A small image classifier, trained from scratch: depths [3, 6, 3], trained on telescope images of galaxies (Galaxy Zoo DECaLS).
Rows from block 8 of a small image classifier, named by matrix and row number. Rows with one number belong to one channel. Each number is 50 + 10 x the weight over its row's rms, rounded and kept within 0 to 99. All counts start at 0.
After each channel's rows are labels from the 100 images, of 14976, where the channel reaches its highest value: "responds to" is what is common among them. Only what is clearly more common there than usual is listed. The data: telescope images of galaxies (Galaxy Zoo DECaLS). In brackets: how many of the 100.
# convs1: 3x3 conv (model.blocks.8.convs.1.weight, 96x96x3x3, each kernel summed), inputs 0-95
# convs2: expand pointwise conv (model.blocks.8.convs.2.weight, 384x96x1x1, transposed), outputs 0-95

convs1.59:48 33 49 50 47 56 47 64 76 55 72 47 49 29 51 36 54 46 24 60 55 54 44 52 47 46 60 46 54 41 55 33 55 36 46 58 53 47 35 44 49 41 44 47 50 50 50 48 40 60 51 49 68 42 43 41 40 50 58 78 56 33 54 42 53 45 35 39 39 53 52 47 59 41 47 60 66 43 54 47 51 45 27 44 46 40 30 44 34 55 47 49 54 60 36 43
convs2.59:68 52 48 44 48 53 49 64 53 53 40 62 72 58 43 55 58 53 50 44 69 43 88 48 38 63 52 49 24 60 46 55 53 56 53 49 50 39 39 52 30 52 55 55 58 44 42 49 38 62 58 47 58 57 43 45 44 54 48 41 57 57 57 34 47 46 39 42 53 52 47 47 43 43 54 53 42 51 40 74 58 65 48 64 58 49 55 51 40 51 47 48 53 64 55 37
responds to: edge-on disk: no (83); shape: featured or disk (83); spiral arms: yes (78)

convs1.70:48 46 50 51 34 43 52 42 65 47 57 54 44 65 58 39 49 53 37 53 48 58 56 56 60 49 54 46 40 54 56 32 67 55 65 46 72 49 37 44 52 42 58 46 61 58 65 41 44 59 45 56 44 46 56 53 51 57 44 46 46 58 41 38 43 37 58 51 63 66 50 69 55 38 60 53 48 39 60 48 49 12 63 56 39 48 28 57 50 60 34 51 45 33 37 36
convs2.70:68 40 46 40 48 47 69 89 48 32 54 47 56 41 52 37 57 53 46 53 47 47 63 77 13 47 34 50 39 39 34 44 65 44 48 42 41 66 67 52 37 50 45 56 49 40 57 57 54 41 53 47 38 47 53 48 56 51 47 61 59 21 74 48 55 53 53 43 50 59 54 47 56 31 49 41 54 52 50 60 53 41 46 56 53 52 57 59 50 53 60 54 35 63 43 58
responds to: edge-on disk: no (76); spiral arms: yes (69); bulge size: moderate (43)

convs1.22:49 49 56 41 60 65 54 56 45 45 63 61 39 35 47 52 44 69 40 46 51 35 47 51 56 52 42 65 49 41 54 43 65 70 61 60 53 67 42 54 54 52 62 51 52 71 42 66 60 41 55 45 45 33 60 66 50 52 43 43 60 55 77 49 34 57 48 57 31 69 37 34 59 45 54 47 55 61 61 57 60 52 70 48 56 55 41 53 40 54 50 55 55 45 31 48
convs2.22:38 45 41 37 50 44 52 75 51 45 46 38 37 36 44 55 28 51 46 62 45 37 75 66 31 58 42 48 35 64 31 53 45 58 59 64 49 51 46 45 49 61 51 53 48 58 45 49 54 44 54 41 53 57 54 58 49 54 46 47 57 49 59 58 44 50 45 44 43 36 37 45 55 46 30 57 53 42 42 58 40 60 53 53 55 55 55 46 44 52 55 45 58 36 50 29
responds to: spiral arms: yes (43)

convs1.25:48 47 45 45 48 35 45 60 80 46 44 56 47 65 43 48 48 47 40 72 40 70 64 52 45 58 62 55 46 51 52 44 46 44 46 48 24 53 47 59 49 45 48 47 36 52 46 51 37 73 55 43 30 52 47 52 53 51 64 39 39 48 44 44 47 48 62 43 66 65 47 59 63 38 47 50 40 36 55 62 73 33 63 62 53 30 48 55 46 48 33 45 51 53 48 49
convs2.25:44 55 63 50 44 44 55 59 43 56 36 30 75 38 55 49 44 48 55 34 39 68 42 58 65 61 59 52 36 57 34 60 57 60 56 34 51 42 46 32 44 41 49 61 52 57 57 49 59 48 62 49 56 57 50 49 45 40 48 43 60 64 41 29 54 61 56 54 50 49 48 43 33 49 60 46 54 46 55 64 30 49 49 21 55 46 48 41 41 57 58 46 43 54 45 43
responds to: roundness: in between (62)

convs1.63:45 32 50 51 36 50 35 64 47 43 58 45 50 57 55 48 41 37 51 69 51 66 53 45 53 41 59 47 60 52 50 37 39 38 43 50 56 27 42 40 33 53 39 52 74 61 42 53 46 60 46 50 43 62 55 52 59 56 66 54 44 51 41 40 35 49 41 48 71 41 54 43 51 58 58 45 40 48 45 46 49 39 53 39 48 29 29 44 32 48 34 42 56 43 23 44
convs2.63:27 39 52 38 43 32 67 32 66 44 34 50 33 37 52 53 49 52 50 48 30 50 38 54 71 76 53 51 49 56 45 45 40 54 48 73 42 53 69 81 44 60 54 47 44 49 49 39 46 56 60 49 46 40 43 46 47 53 57 39 66 56 67 46 53 50 53 57 56 45 62 52 26 63 52 50 56 46 47 37 43 56 51 55 66 46 63 44 50 44 77 44 64 58 46 65
responds to: shape: featured or disk (72); edge-on disk: no (70); bulge size: moderate (41)

convs1.51:55 51 46 53 63 40 48 47 32 52 49 55 50 36 68 51 52 63 36 30 44 36 47 50 70 51 51 57 41 48 50 45 47 42 46 36 53 56 41 52 49 47 46 48 43 42 60 42 47 28 49 41 37 37 44 40 54 53 46 78 54 59 53 70 38 50 59 46 30 64 55 61 75 63 49 45 51 64 53 49 74 69 65 59 52 55 60 60 59 53 55 58 49 52 45 50
convs2.51:64 56 58 65 61 76 68 38 41 55 55 41 67 84 55 57 52 53 66 45 50 59 39 46 58 46 57 53 30 46 53 55 49 59 51 68 50 52 47 48 53 30 57 52 62 41 55 57 50 59 44 66 53 53 46 58 49 50 46 59 45 63 37 54 52 49 50 52 56 58 54 51 52 48 45 47 47 46 41 56 60 48 50 40 57 42 49 45 53 52 49 49 51 51 40 43
responds to: roundness: round (41)

convs1.36:45 60 48 57 51 56 55 61 41 69 74 53 54 59 71 51 47 53 47 59 38 78 53 65 48 48 40 64 65 50 54 63 47 41 47 49 38 55 47 50 48 66 50 51 54 57 36 58 47 66 47 54 51 47 67 27 41 60 47 32 49 73 57 73 51 51 51 60 54 51 55 54 64 51 51 49 49 52 54 50 70 35 65 50 50 52 56 47 49 47 66 49 46 39 71 46
convs2.36:37 53 48 54 46 61 49 88 48 62 58 40 47 47 48 47 58 48 52 49 65 59 51 57 60 81 51 46 49 53 46 58 53 55 52 97 48 35 12 51 37 53 54 44 49 46 43 49 45 46 50 62 77 43 44 56 44 47 43 58 37 38 47 44 49 41 37 53 58 38 52 41 26 63 53 47 53 48 64 61 49 50 50 49 45 52 63 46 54 44 50 50 47 53 40 41
responds to: roundness: round (50)

convs1.34:45 33 46 53 52 53 47 48 78 53 80 50 54 75 54 42 50 51 54 96 52 80 51 55 51 50 57 56 42 49 52 49 49 55 45 52 51 64 43 55 50 48 48 49 50 65 62 47 53 69 56 51 50 62 49 53 49 44 75 35 49 53 60 47 54 48 46 53 40 47 32 45 50 33 48 58 48 42 43 49 53 47 49 47 48 56 40 50 46 48 50 57 59 53 57 50
convs2.34:78 56 56 55 48 43 55 63 36 64 60 44 57 53 56 56 48 52 59 80 39 62 56 62 37 64 57 51 58 56 54 54 51 51 55 39 49 50 51 35 43 62 49 51 58 52 53 50 47 57 62 52 41 47 42 46 48 49 50 48 64 82 56 59 53 50 49 53 46 56 56 49 34 59 45 57 60 59 43 60 47 71 59 59 50 51 57 54 60 55 39 60 58 47 48 41
responds to: edge-on disk: no (65); spiral arms: yes (58); bulge size: small (33)

convs1.95:51 36 54 35 35 68 48 64 51 53 52 49 62 11 46 64 64 46 43 30 51 40 52 61 31 44 48 45 58 41 54 42 46 42 41 57 54 34 45 45 52 56 43 49 50 58 47 43 44 54 48 63 54 63 41 38 58 43 58 52 58 48 44 50 49 43 55 52 65 51 58 55 54 38 45 41 37 39 47 51 47 34 41 27 35 46 36 59 49 55 35 59 34 50 44 34
convs2.95:40 42 51 42 41 53 49 51 57 45 57 64 30 62 46 50 42 41 50 25 68 28 57 61 41 49 37 54 30 43 48 54 46 43 42 51 54 30 59 74 65 70 56 57 48 45 57 43 49 47 43 48 41 50 41 50 51 56 52 42 55 28 73 49 43 46 45 50 48 41 30 40 09 48 50 51 57 45 52 35 27 42 50 45 59 48 57 51 42 48 39 57 57 57 56 31
responds to: shape: featured or disk (77); edge-on disk: no (72); spiral arms: yes (58)

convs1.48:49 20 39 55 53 55 57 52 49 55 54 46 49 46 32 48 45 56 51 53 53 61 52 60 43 51 54 43 46 59 38 37 49 43 38 32 56 70 50 52 47 51 56 59 56 58 66 75 58 32 57 51 62 61 45 53 43 54 52 53 53 39 62 43 58 46 42 49 53 42 22 47 50 61 49 58 44 60 39 51 32 70 59 39 55 41 22 43 35 51 57 49 50 37 38 43
convs2.48:35 50 52 45 52 48 53 43 58 46 54 58 66 44 46 53 43 47 41 47 62 40 58 45 58 41 44 48 47 49 64 47 46 44 42 62 53 60 32 43 36 48 48 47 54 50 53 55 46 55 29 43 45 57 51 55 54 56 51 65 47 61 46 56 45 47 51 42 53 43 80 45 44 53 45 53 47 46 54 63 63 58 55 53 47 49 52 53 65 58 49 47 50 24 48 46
responds to: shape: featured or disk (90); edge-on disk: no (89); spiral arms: yes (81)

convs1.81:43 41 40 49 68 55 45 54 35 63 55 53 52 50 53 65 58 47 57 67 52 72 53 63 53 56 54 46 44 66 49 32 48 46 48 54 64 65 51 50 50 44 50 42 53 55 69 74 55 73 55 49 57 51 47 55 54 51 67 64 53 45 54 34 52 47 50 41 64 47 75 70 42 49 55 48 54 51 46 47 51 64 38 25 53 51 31 50 38 45 33 51 64 53 54 48
convs2.81:64 54 52 48 45 51 31 53 55 52 38 44 66 32 54 45 63 47 47 63 63 46 51 66 51 22 43 53 43 52 48 54 47 48 46 35 44 42 40 52 45 42 49 46 47 50 55 57 50 49 72 49 59 33 52 51 51 54 45 59 47 48 60 42 44 49 51 39 56 57 54 53 73 38 56 53 53 52 47 29 26 59 58 58 37 59 57 40 47 48 58 54 60 18 52 45
responds to: spiral arms: yes (40); bar: no (31)

convs1.46:59 28 65 54 54 72 57 47 56 56 46 55 58 62 42 52 54 41 47 43 44 48 57 55 31 60 70 55 52 46 41 64 41 75 53 66 38 77 75 61 58 64 58 53 55 24 51 44 53 37 50 47 39 59 53 47 52 49 58 59 49 52 47 38 51 57 56 56 37 49 57 51 61 45 59 51 55 39 61 63 61 33 57 52 60 45 46 42 45 53 47 58 64 48 45 51
convs2.46:40 58 53 56 60 68 60 55 66 61 49 50 54 64 51 59 57 65 55 43 48 51 44 38 34 40 53 48 40 62 46 53 48 60 59 51 67 30 57 56 44 54 48 52 57 42 54 53 61 44 54 51 54 54 52 57 56 49 46 61 24 90 56 69 42 54 46 49 65 54 39 55 30 48 51 46 44 49 44 39 52 52 53 49 23 56 54 55 56 51 53 50 48 46 60 42
responds to: roundness: cigar-shaped (25)

convs1.11:54 37 54 50 51 57 50 42 49 58 45 39 52 26 39 60 49 49 53 49 56 62 47 53 48 48 48 58 46 66 62 57 55 46 63 77 57 59 43 57 65 35 52 48 38 38 53 42 52 63 53 52 63 55 45 44 49 47 43 57 41 44 64 66 52 58 60 47 33 54 15 49 42 65 48 43 45 63 49 58 39 67 43 34 47 64 26 46 42 46 33 50 63 53 46 52
convs2.11:26 46 54 55 45 26 39 53 65 44 35 38 50 39 50 52 41 54 45 47 41 51 61 73 37 34 40 48 48 41 58 61 50 42 47 78 48 64 66 50 44 57 46 61 47 56 55 44 53 58 55 52 33 67 61 48 43 57 55 66 36 75 78 44 55 49 51 57 44 47 57 53 26 37 55 47 46 49 29 70 45 44 42 38 66 49 51 53 51 38 46 64 53 57 60 44
responds to: shape: featured or disk (60); edge-on disk: no (53); bar: no (30)

convs1.78:46 39 41 50 52 44 53 58 75 70 64 51 45 33 35 60 49 47 58 54 59 54 52 61 35 55 50 41 46 51 45 51 56 51 54 36 47 52 36 47 48 40 58 60 56 52 76 74 49 56 47 46 59 56 49 53 60 49 66 50 52 35 51 37 54 51 47 38 44 33 42 54 46 57 54 56 50 69 48 46 57 64 43 30 55 52 17 49 35 49 33 39 45 40 35 52
convs2.78:55 51 57 34 48 60 48 36 49 44 43 23 38 30 51 55 34 43 34 67 40 45 60 28 37 52 50 51 64 51 44 45 50 48 42 40 49 66 58 34 31 31 50 39 56 57 53 52 52 53 36 40 56 33 55 57 52 49 40 44 41 41 48 57 51 50 54 54 44 40 42 42 28 40 35 47 46 55 53 57 67 53 52 56 68 44 49 62 55 44 46 54 57 28 61 57
responds to: shape: featured or disk (69); edge-on disk: no (60); spiral arms: yes (53)

convs1.24:51 29 42 60 38 49 46 68 58 54 69 52 53 52 39 56 47 50 58 67 60 55 57 61 60 46 55 59 40 65 47 60 43 35 56 57 49 31 45 56 45 57 48 54 46 62 59 55 59 47 53 53 59 47 45 56 46 48 54 56 35 36 45 46 48 46 54 54 53 40 28 45 50 64 48 49 29 50 51 56 46 62 49 29 64 42 16 44 43 43 29 53 63 53 29 39
convs2.24:00 46 44 42 32 44 33 39 59 54 52 52 52 43 47 37 49 44 37 63 59 25 66 45 24 36 36 52 23 48 46 47 56 45 43 42 46 56 79 66 50 59 50 45 49 46 49 51 48 56 47 50 51 49 48 47 48 53 49 53 52 65 31 60 43 47 54 48 48 45 36 51 54 38 49 54 58 50 45 35 49 77 61 56 58 50 55 47 70 49 49 52 52 31 53 55
responds to: shape: featured or disk (70); edge-on disk: no (65); spiral arms: yes (58)

convs1.40:55 32 53 60 53 55 49 45 66 52 76 56 50 28 51 49 43 40 47 48 33 56 43 42 36 52 54 58 38 36 63 59 50 42 46 60 30 62 52 52 30 55 50 39 39 60 60 59 50 59 42 50 49 41 56 31 44 47 58 63 53 43 36 40 44 53 50 39 58 37 29 54 40 58 54 60 40 60 61 58 62 48 38 63 45 50 36 50 45 50 38 42 53 57 25 42
convs2.40:39 52 40 53 68 50 60 32 49 57 62 49 51 41 48 61 29 47 49 62 81 62 30 37 34 55 40 50 55 28 32 42 44 38 51 57 54 17 33 65 54 76 45 55 53 48 51 49 42 54 49 49 35 80 54 53 47 48 42 34 35 35 50 53 38 53 52 46 42 48 75 48 58 46 59 49 45 49 52 39 54 37 44 60 74 47 47 48 56 55 34 43 43 71 51 44
responds to: edge-on disk: no (54); spiral arms: yes (48)

convs1.85:41 40 38 52 57 46 50 36 61 57 50 46 49 50 46 50 56 59 65 47 59 49 60 72 41 39 59 66 58 43 51 43 54 32 53 46 55 74 62 53 46 46 46 62 56 59 60 62 49 55 42 44 77 52 38 61 47 45 64 41 52 52 46 51 53 48 49 60 47 59 43 44 27 51 44 57 58 68 41 48 23 67 44 36 56 47 33 48 57 45 46 37 74 46 51 39
convs2.85:49 46 49 52 46 61 57 52 16 27 42 73 64 67 50 40 43 53 36 52 44 47 44 50 21 53 50 48 57 44 52 51 48 52 53 32 59 76 54 77 53 51 48 47 48 50 53 40 48 38 56 49 79 37 47 42 57 51 40 44 76 75 30 54 53 48 50 48 46 56 45 50 84 60 26 46 47 59 66 50 64 54 51 49 52 43 50 59 51 55 46 54 46 63 58 31
responds to: edge-on disk: no (54); bar: no (34); bulge size: small (26)

convs1.55:53 65 59 62 50 53 47 50 76 48 34 41 57 56 52 41 70 47 49 34 47 31 45 27 61 48 38 36 40 61 51 53 56 47 65 57 68 45 52 44 38 48 44 41 40 48 47 61 52 35 51 48 37 25 30 61 59 57 50 51 50 56 50 47 51 59 59 62 61 40 40 37 72 49 62 52 39 64 55 54 56 66 53 38 41 53 55 51 64 46 42 47 59 47 57 47
convs2.55:02 46 44 40 45 43 55 49 56 50 57 63 33 36 47 52 40 48 46 45 55 38 54 47 45 59 47 51 37 47 40 53 41 48 44 33 49 48 53 49 26 52 47 48 47 51 44 51 52 48 57 45 50 65 48 52 48 52 43 58 33 33 87 35 54 45 51 47 48 50 55 47 39 45 44 54 51 46 48 64 44 52 52 54 66 51 52 51 59 49 40 48 48 38 42 41
responds to: edge-on disk: no (51)

convs1.4:60 35 48 52 20 53 43 50 25 53 43 33 49 54 57 68 42 55 55 64 46 68 47 63 55 40 55 53 64 31 45 57 40 87 51 39 32 64 47 47 46 49 35 47 55 75 43 66 52 57 43 49 64 57 53 56 56 50 59 54 51 45 46 43 44 46 54 42 52 66 50 51 50 52 50 62 44 56 53 40 40 54 44 36 50 43 41 40 44 47 47 55 47 47 55 54
convs2.4:40 47 44 46 52 59 71 33 79 42 50 46 42 31 45 42 43 44 40 26 54 29 64 46 29 53 37 52 60 37 50 50 49 45 43 73 45 51 48 48 52 56 49 50 49 53 45 50 45 57 69 52 56 26 62 56 52 51 50 69 40 34 52 56 44 53 43 48 53 38 48 55 55 51 38 50 41 56 54 53 66 49 49 55 50 50 45 53 49 52 62 53 52 37 68 66
responds to: shape: featured or disk (64); edge-on disk: no (51); spiral arms: yes (46)

convs1.94:52 48 42 63 53 43 46 41 58 49 31 54 57 66 29 63 54 54 51 22 52 37 64 55 56 57 40 52 54 63 70 38 49 61 54 47 55 55 36 60 62 33 51 49 55 40 57 30 58 57 57 37 54 66 37 48 45 59 55 23 63 46 55 65 42 49 33 56 53 49 32 38 66 61 53 39 38 43 48 39 51 51 53 49 41 41 47 40 46 43 54 51 55 49 55 57
convs2.94:38 53 53 57 54 45 25 49 55 45 48 39 32 34 51 33 39 54 48 75 49 42 48 48 29 24 51 50 54 48 46 47 55 52 59 55 44 56 68 52 39 35 48 49 53 49 39 49 49 55 56 51 42 42 46 37 47 46 45 51 54 43 40 54 38 45 49 49 40 46 65 53 42 44 41 49 38 49 58 34 73 40 48 54 41 50 48 60 50 48 53 49 60 33 67 34
responds to: edge-on disk: no (64); spiral arms: yes (54); bulge size: small (37)

convs1.58:54 71 52 51 51 47 42 46 60 41 36 56 64 57 69 44 58 46 51 64 44 64 36 43 55 49 56 38 41 54 53 42 48 60 47 51 71 59 43 43 52 47 42 41 37 56 35 43 52 53 45 44 54 56 44 55 53 50 64 58 47 49 68 57 42 51 52 51 61 44 18 45 62 42 59 62 52 54 54 44 58 62 54 40 39 52 70 53 64 48 67 47 35 45 82 35
convs2.58:68 54 50 50 63 61 54 56 65 61 69 68 64 50 43 56 61 43 46 38 40 56 40 39 49 66 48 45 48 49 49 47 46 50 49 60 48 46 43 70 65 65 50 53 46 44 55 52 61 55 56 52 59 78 61 47 51 54 58 50 85 48 39 45 58 52 51 53 50 51 53 56 64 44 50 57 58 60 53 67 45 52 51 49 55 52 55 42 55 43 60 60 51 65 47 17
responds to: roundness: cigar-shaped (27)

convs1.75:52 52 51 44 59 54 52 48 52 77 67 60 48 36 51 71 49 45 58 58 59 71 64 79 24 57 60 60 61 44 55 61 53 39 52 60 51 63 39 57 41 54 47 55 57 61 66 72 58 72 50 59 74 49 63 53 56 63 34 43 52 56 52 53 46 50 53 42 44 49 53 55 43 53 46 57 39 57 53 62 46 51 64 52 53 42 45 54 57 48 55 41 59 44 41 53
convs2.75:60 60 55 53 48 49 48 39 58 48 61 59 56 52 58 50 62 49 55 49 69 47 53 59 67 48 53 58 64 47 39 55 60 55 50 56 57 52 48 36 43 88 51 57 50 52 47 48 47 53 55 54 47 75 44 59 60 53 47 47 58 48 38 42 50 52 55 47 57 46 68 56 52 23 72 52 48 44 52 37 23 55 43 63 49 59 57 37 47 47 48 59 49 56 51 38
responds to: roundness: round (49)

convs1.86:51 49 50 45 53 42 67 57 52 36 51 66 45 62 48 37 50 49 49 58 52 41 59 63 64 52 40 52 51 51 44 36 41 30 49 53 48 51 58 47 56 59 56 64 49 58 57 42 48 40 52 47 41 50 31 60 53 53 37 53 45 55 45 33 52 42 54 72 82 59 32 43 35 38 49 56 26 42 48 45 23 53 60 56 39 50 51 46 62 46 57 54 36 42 67 35
convs2.86:28 35 52 40 43 65 54 37 57 52 65 35 55 47 45 48 69 58 52 57 57 48 82 25 49 75 43 52 48 57 41 43 40 45 39 44 44 31 47 54 52 69 46 47 43 44 48 49 51 39 45 45 42 49 45 37 43 53 52 52 60 42 65 41 40 44 56 54 57 44 41 53 64 33 56 53 56 53 48 46 55 46 50 42 55 51 49 47 43 52 48 51 52 49 48 46
responds to: edge-on disk: no (58); spiral arms: yes (49); bulge size: small (34)

convs1.14:52 40 61 57 41 63 63 38 58 57 52 60 65 71 43 48 51 52 67 43 56 45 54 53 49 56 63 32 46 51 54 59 45 55 54 58 49 48 73 60 49 59 55 44 48 44 53 48 56 37 52 54 54 89 48 67 60 47 59 58 49 52 56 41 57 55 49 63 45 54 41 49 44 51 66 59 36 59 51 55 66 38 44 26 59 28 41 47 47 45 40 50 67 59 47 61
convs2.14:06 48 54 46 54 49 60 43 65 44 64 35 36 46 51 55 54 46 45 58 31 43 61 65 29 29 46 52 26 43 53 46 56 45 43 36 50 71 55 81 64 78 48 52 51 44 49 45 55 50 51 48 43 38 48 42 53 55 52 63 38 93 25 46 53 47 52 49 53 46 51 52 38 31 50 51 49 57 65 46 60 58 55 53 57 46 48 48 59 49 50 54 43 38 51 89
responds to: edge-on disk: no (89); shape: featured or disk (89); spiral arms: yes (81)

convs1.47:52 32 48 49 45 53 67 56 74 50 40 55 53 44 28 66 48 53 53 43 58 42 55 47 47 60 52 43 43 52 63 58 74 53 63 79 43 47 62 67 50 41 57 55 44 46 46 53 49 45 49 55 47 43 38 30 51 48 53 57 46 36 61 24 51 51 56 48 44 54 49 55 37 53 46 62 44 69 52 56 50 39 41 37 46 40 37 39 38 47 34 39 61 51 34 40
convs2.47:46 48 58 44 42 37 48 57 50 43 72 44 52 52 53 54 52 45 46 49 57 41 59 59 54 43 43 50 34 43 67 51 59 44 46 58 54 33 55 34 48 57 52 52 48 46 59 53 55 52 57 50 44 51 42 48 50 57 49 44 59 49 45 43 52 49 49 44 52 51 61 44 28 39 56 54 52 50 41 33 60 61 47 52 54 48 51 51 38 50 52 46 58 49 57 46
responds to: shape: featured or disk (87); edge-on disk: no (86); spiral arms: yes (70)