python train.py --norm="groupnorm" --loss="cross_entropy" --init="kaiming_normal"
Rows from block 3 of a small image classifier, named by matrix and row number. Rows with one number belong to one channel. Each number is 500 + 40 x the weight over its row's rms, rounded and kept within 0 to 999. All counts start at 0. Numbers have three digits each.
After each channel's rows are labels from the 100 images, of 14976, where the channel reaches its highest value: "peak at" is the part of the image that holds the peak. Only what is clearly more common there than usual is listed. The data: telescope images of galaxies (Galaxy Zoo DECaLS).
# convs1: 3x3 conv, stride 2 (model.blocks.3.convs.1.weight, 96x96x3x3, each kernel summed), inputs 0-95
# convs2: expand pointwise conv (model.blocks.3.convs.2.weight, 384x96x1x1, transposed), outputs 0-383

convs1.32:483499482496473461488576479472504495527428475478536450406484578490519526502509504436538509507553470498501522543516534459508576550495499502563445432437454484415497541516510590501528459477451593473508532606547527464448540480455472485438473514514485490546483490487516523504520433513511464440
convs2.32:496372551433515523497515494445506485546514485504515548515501498557510569491480509495489415498485534485494498472489477485565495609536526475495509517521513518549516514507490494460475517493509496498515501501500491500475492532499493533447502493506515506498488501543476513492509457506516509494492492520442509492516480557478486461505489505496492493485454515491463465530499432483459492476469517528478496522487493546528473491491492501491448486490570509507471498519487506481523473493501513509490516451513502505493420518452481415491523619487411521567446489506495465457496478492485409506481507504492453495488492506518488519525500483513469457504508505403509510488483474514496464492469498507447469463506516493776490495486518580497488520527508554579504516538509503473508535503499550503560517539488440484476501512607518503575499536497369457479484521495507552504518518472503542492503524520479521793486537496471534534535535530509433530479495492521511517510483526545515530531337473374494522528546579517657508506561511500532583514510489533503506504547506464534488469487514469463487489516503514449521491521519400536418485511512502480518524502505511526506475518532507537529
peak at: bottom centre; centre

convs1.20:473564471510446512539516549517576493470535499534469614516502580482488475487492499488570458439452483471416499475491508526500458573481479585505552435457486550478548458529500572461504475492526528525491564501580566510474475456493453469505407458444553446495517500486496510482539513527477520501
convs2.20:491468501533493443504492412585502375481486516507492549484444482512499465632492418487503529501509401502532519512503503496468535400433520518502601475401487428529498467472459499464485562467400497491477478496490494481498484486469487494527484484512462474483439489511460541487489459504528477477538506486456502510480509404401488512518497503487589489505512512525546463484493512493497505500506486587519450555497511454581546499504505502502534523493547524522493509431510510541512517589495509504531469484548447500501529502569508434472453492420494502563523514488475475509514531495490425500502480507447452495478472480480490473502500512482472496505486517405516506531483505504483439510482501448469486490493512483403477524479484434508481505505490495555496620458479497449488498490487553487595494492586426494505483466374487482554482523472440600583447561477467475470551539471507462452545423511522495475440467524451476492468488504477532491505474418486499581538445476517494500492642517600485504503610548485535616477553483466527502484479425484477482474478602515533504445492483439566471485493481507568499488480474571482497451492501488463623481507483496481491551495502503469494
peak at: centre

convs1.38:441458483463493497461469466518492483471444485505492581572491515486466580485438491474477462482451531429439488518479415611563545511512498563575515442465463503490484493534513476549534530515528482489464458588560526559513464535419514518469481514456524499487521516488528506412456459536482511530
convs2.38:499417489470523519585511630464505388567496496502512522475554380451492584457477499538450547465494500496473494502499502501592452400509540448477452514572540459491515549533532534571545474468464530504500506504499511520529494445537487560551476480497421496525524499451435438490480458502467453498536483424470478444523441366514473466491469494470564492474469503504579520538499440482481494477512495558477500527496514483583463499502492504505587488496493532458475479476448486513437500502498483477566492480483500498493532522510481451572483504434538508478476483483474500462476536497490459506578529508524533488459522488511537503411486497516521497483507516551485476490508512537525487520538524534393532528513494525501408438542514548513539473509485533479492551448491465572469466476495503476531461421425512513509511494565530494496522497505400536588452356515550454498505554503476465487555533529566524496511487521481538520507539521492480513554525447515533508597513441504553471499515535499563493493550444475541633493469496458486584517506503481525508529508544469492510459527526537463602506511495488617525517530512431527462372473519491512415512512510540516515575472506468513529
peak at: centre

convs1.1:516500546557506531473476479509499489512556503490504536496551534525459503543441510446511466465458478460527484482508423541558502430532518471534522508481440662436536521519467487556527596615523502496501488548496501490490463502506482448485482496483407499471541483454480486542501485492593478470
convs2.1:509486415510525536500493502513500437539467456507500450512452538465480598496493527508512455471507428524533522518521514527537511431525505528509666495571533483546475492493481508584495500524460501495508516501490498510490497489423486554484524510515456499501492497459517511484505508492497450501517485478428388533470482461517506512477471488515539486492495517485511535465511400494433499487503469489470599490489504639503494490515473483490513517465484511459519473437457497490491539506506489504606498567492424500498490491511500469509441492454455511464507499496507503509489452514497434522482507484503460493493496479483472486662495493480494507500487504458492422510507509582516485517508511417562511517514502523516581528442496302506519502523490518411483540472467477425500375463484476499502511475504448462483476519457508486555504456502482408520584385477563509499430428472552564498506466501614533494440512494470538528525498517534519524513560522530528484507497479523479479507585433440545489491504520483467452464485479552428457469490477525495526553473620519507515513499493380341432503508485489551499530509497493509493472497517550518544525533519516548531530522536496530528
peak at: bottom centre

convs1.47:470527475510448491476509525471516523522472539469509481483504480488547550544475526556519430571514494518489541442502540551545427552505503537441470554464524491499524441511449510437554513419467550517549588567510549556468451447576471498485422488526501465425468458506540506529541423475508510556
convs2.47:553487502623514545488538477467523545469545493517551547512556538530481454409470408504544514513492446495494449495476482485524462430446412523493525547517513541424534535499527493493528598501491531492505513524510564567537418583498491450515474471486417484417475494505440534513492488495590452501513498475571480441517516541498518522457499517507540476517462498495502470476497437496531480462449479470477472541475503527521440486485477487489464503438461450537538507337577492440469461608500483498497484452493582503494502493348479460450563469458553463503456460449460465455495489467485479470441473486471465489474505507486495507472494478500496464506504485468477531499479481485467559493488497511493476503501515492431586518500487632488477484567504540586455593431463488453500525504512500497413551499482465486541575452488565582468558514559557531549526482592551517525502523643554488567506459478540500484438507504548511519536500508512400512478526472502489540459496490485542472514537566572455508522531450475518497479511490483447430537503488494465528503573492510568502484518464511514438481534521506530536518542501426533485443504502513538443517504503491500525451489538514530517
peak at: centre

convs1.6:571537545436493573560549455528475569505510490482436469478471474479494504482467492425471477545543460476512506554514468529502469582534530426494436483415519546553491493497537438608476487499559470444527529513476506473445490540487540504456457535567475470467503559493528490463477510486522527582
convs2.6:495409531511504484544489488463501545500505506492495505523584468545512483522550392520486504554529468522523532519540529535483498454434458504548392492359494554574479504489499501490507478482535499495506498491531507498496523494458511525417520534505416513501516522560558499532517553541619572528459512532543520470524496573423500519519465502529466528497526472508502524515529461514510517503538530477531508621509507479489520527518521514525505534522529502528578515453528490514515452420521518512518476516522485522514567543468535480482495557517498527493570542578553560546519546546525413540502510524516413520513510510523519508519525494514548529505506507527531483533529523490537458531500524594556519530529534521591471520492517370537525516505534571483549351539566532560517482533532530531419524478475525545543503529455505506493472488485528432496531570518514472501428462494511404514479420475475480439435494508465493477495489467471422478385428564506499429458418481486487474480394466520454488487404535468417464472511499464434506488498626501515521521500476531453500576518513540405517520495504521460510510507539587516513548483503511503435483509498433497503511508478522482487
peak at: centre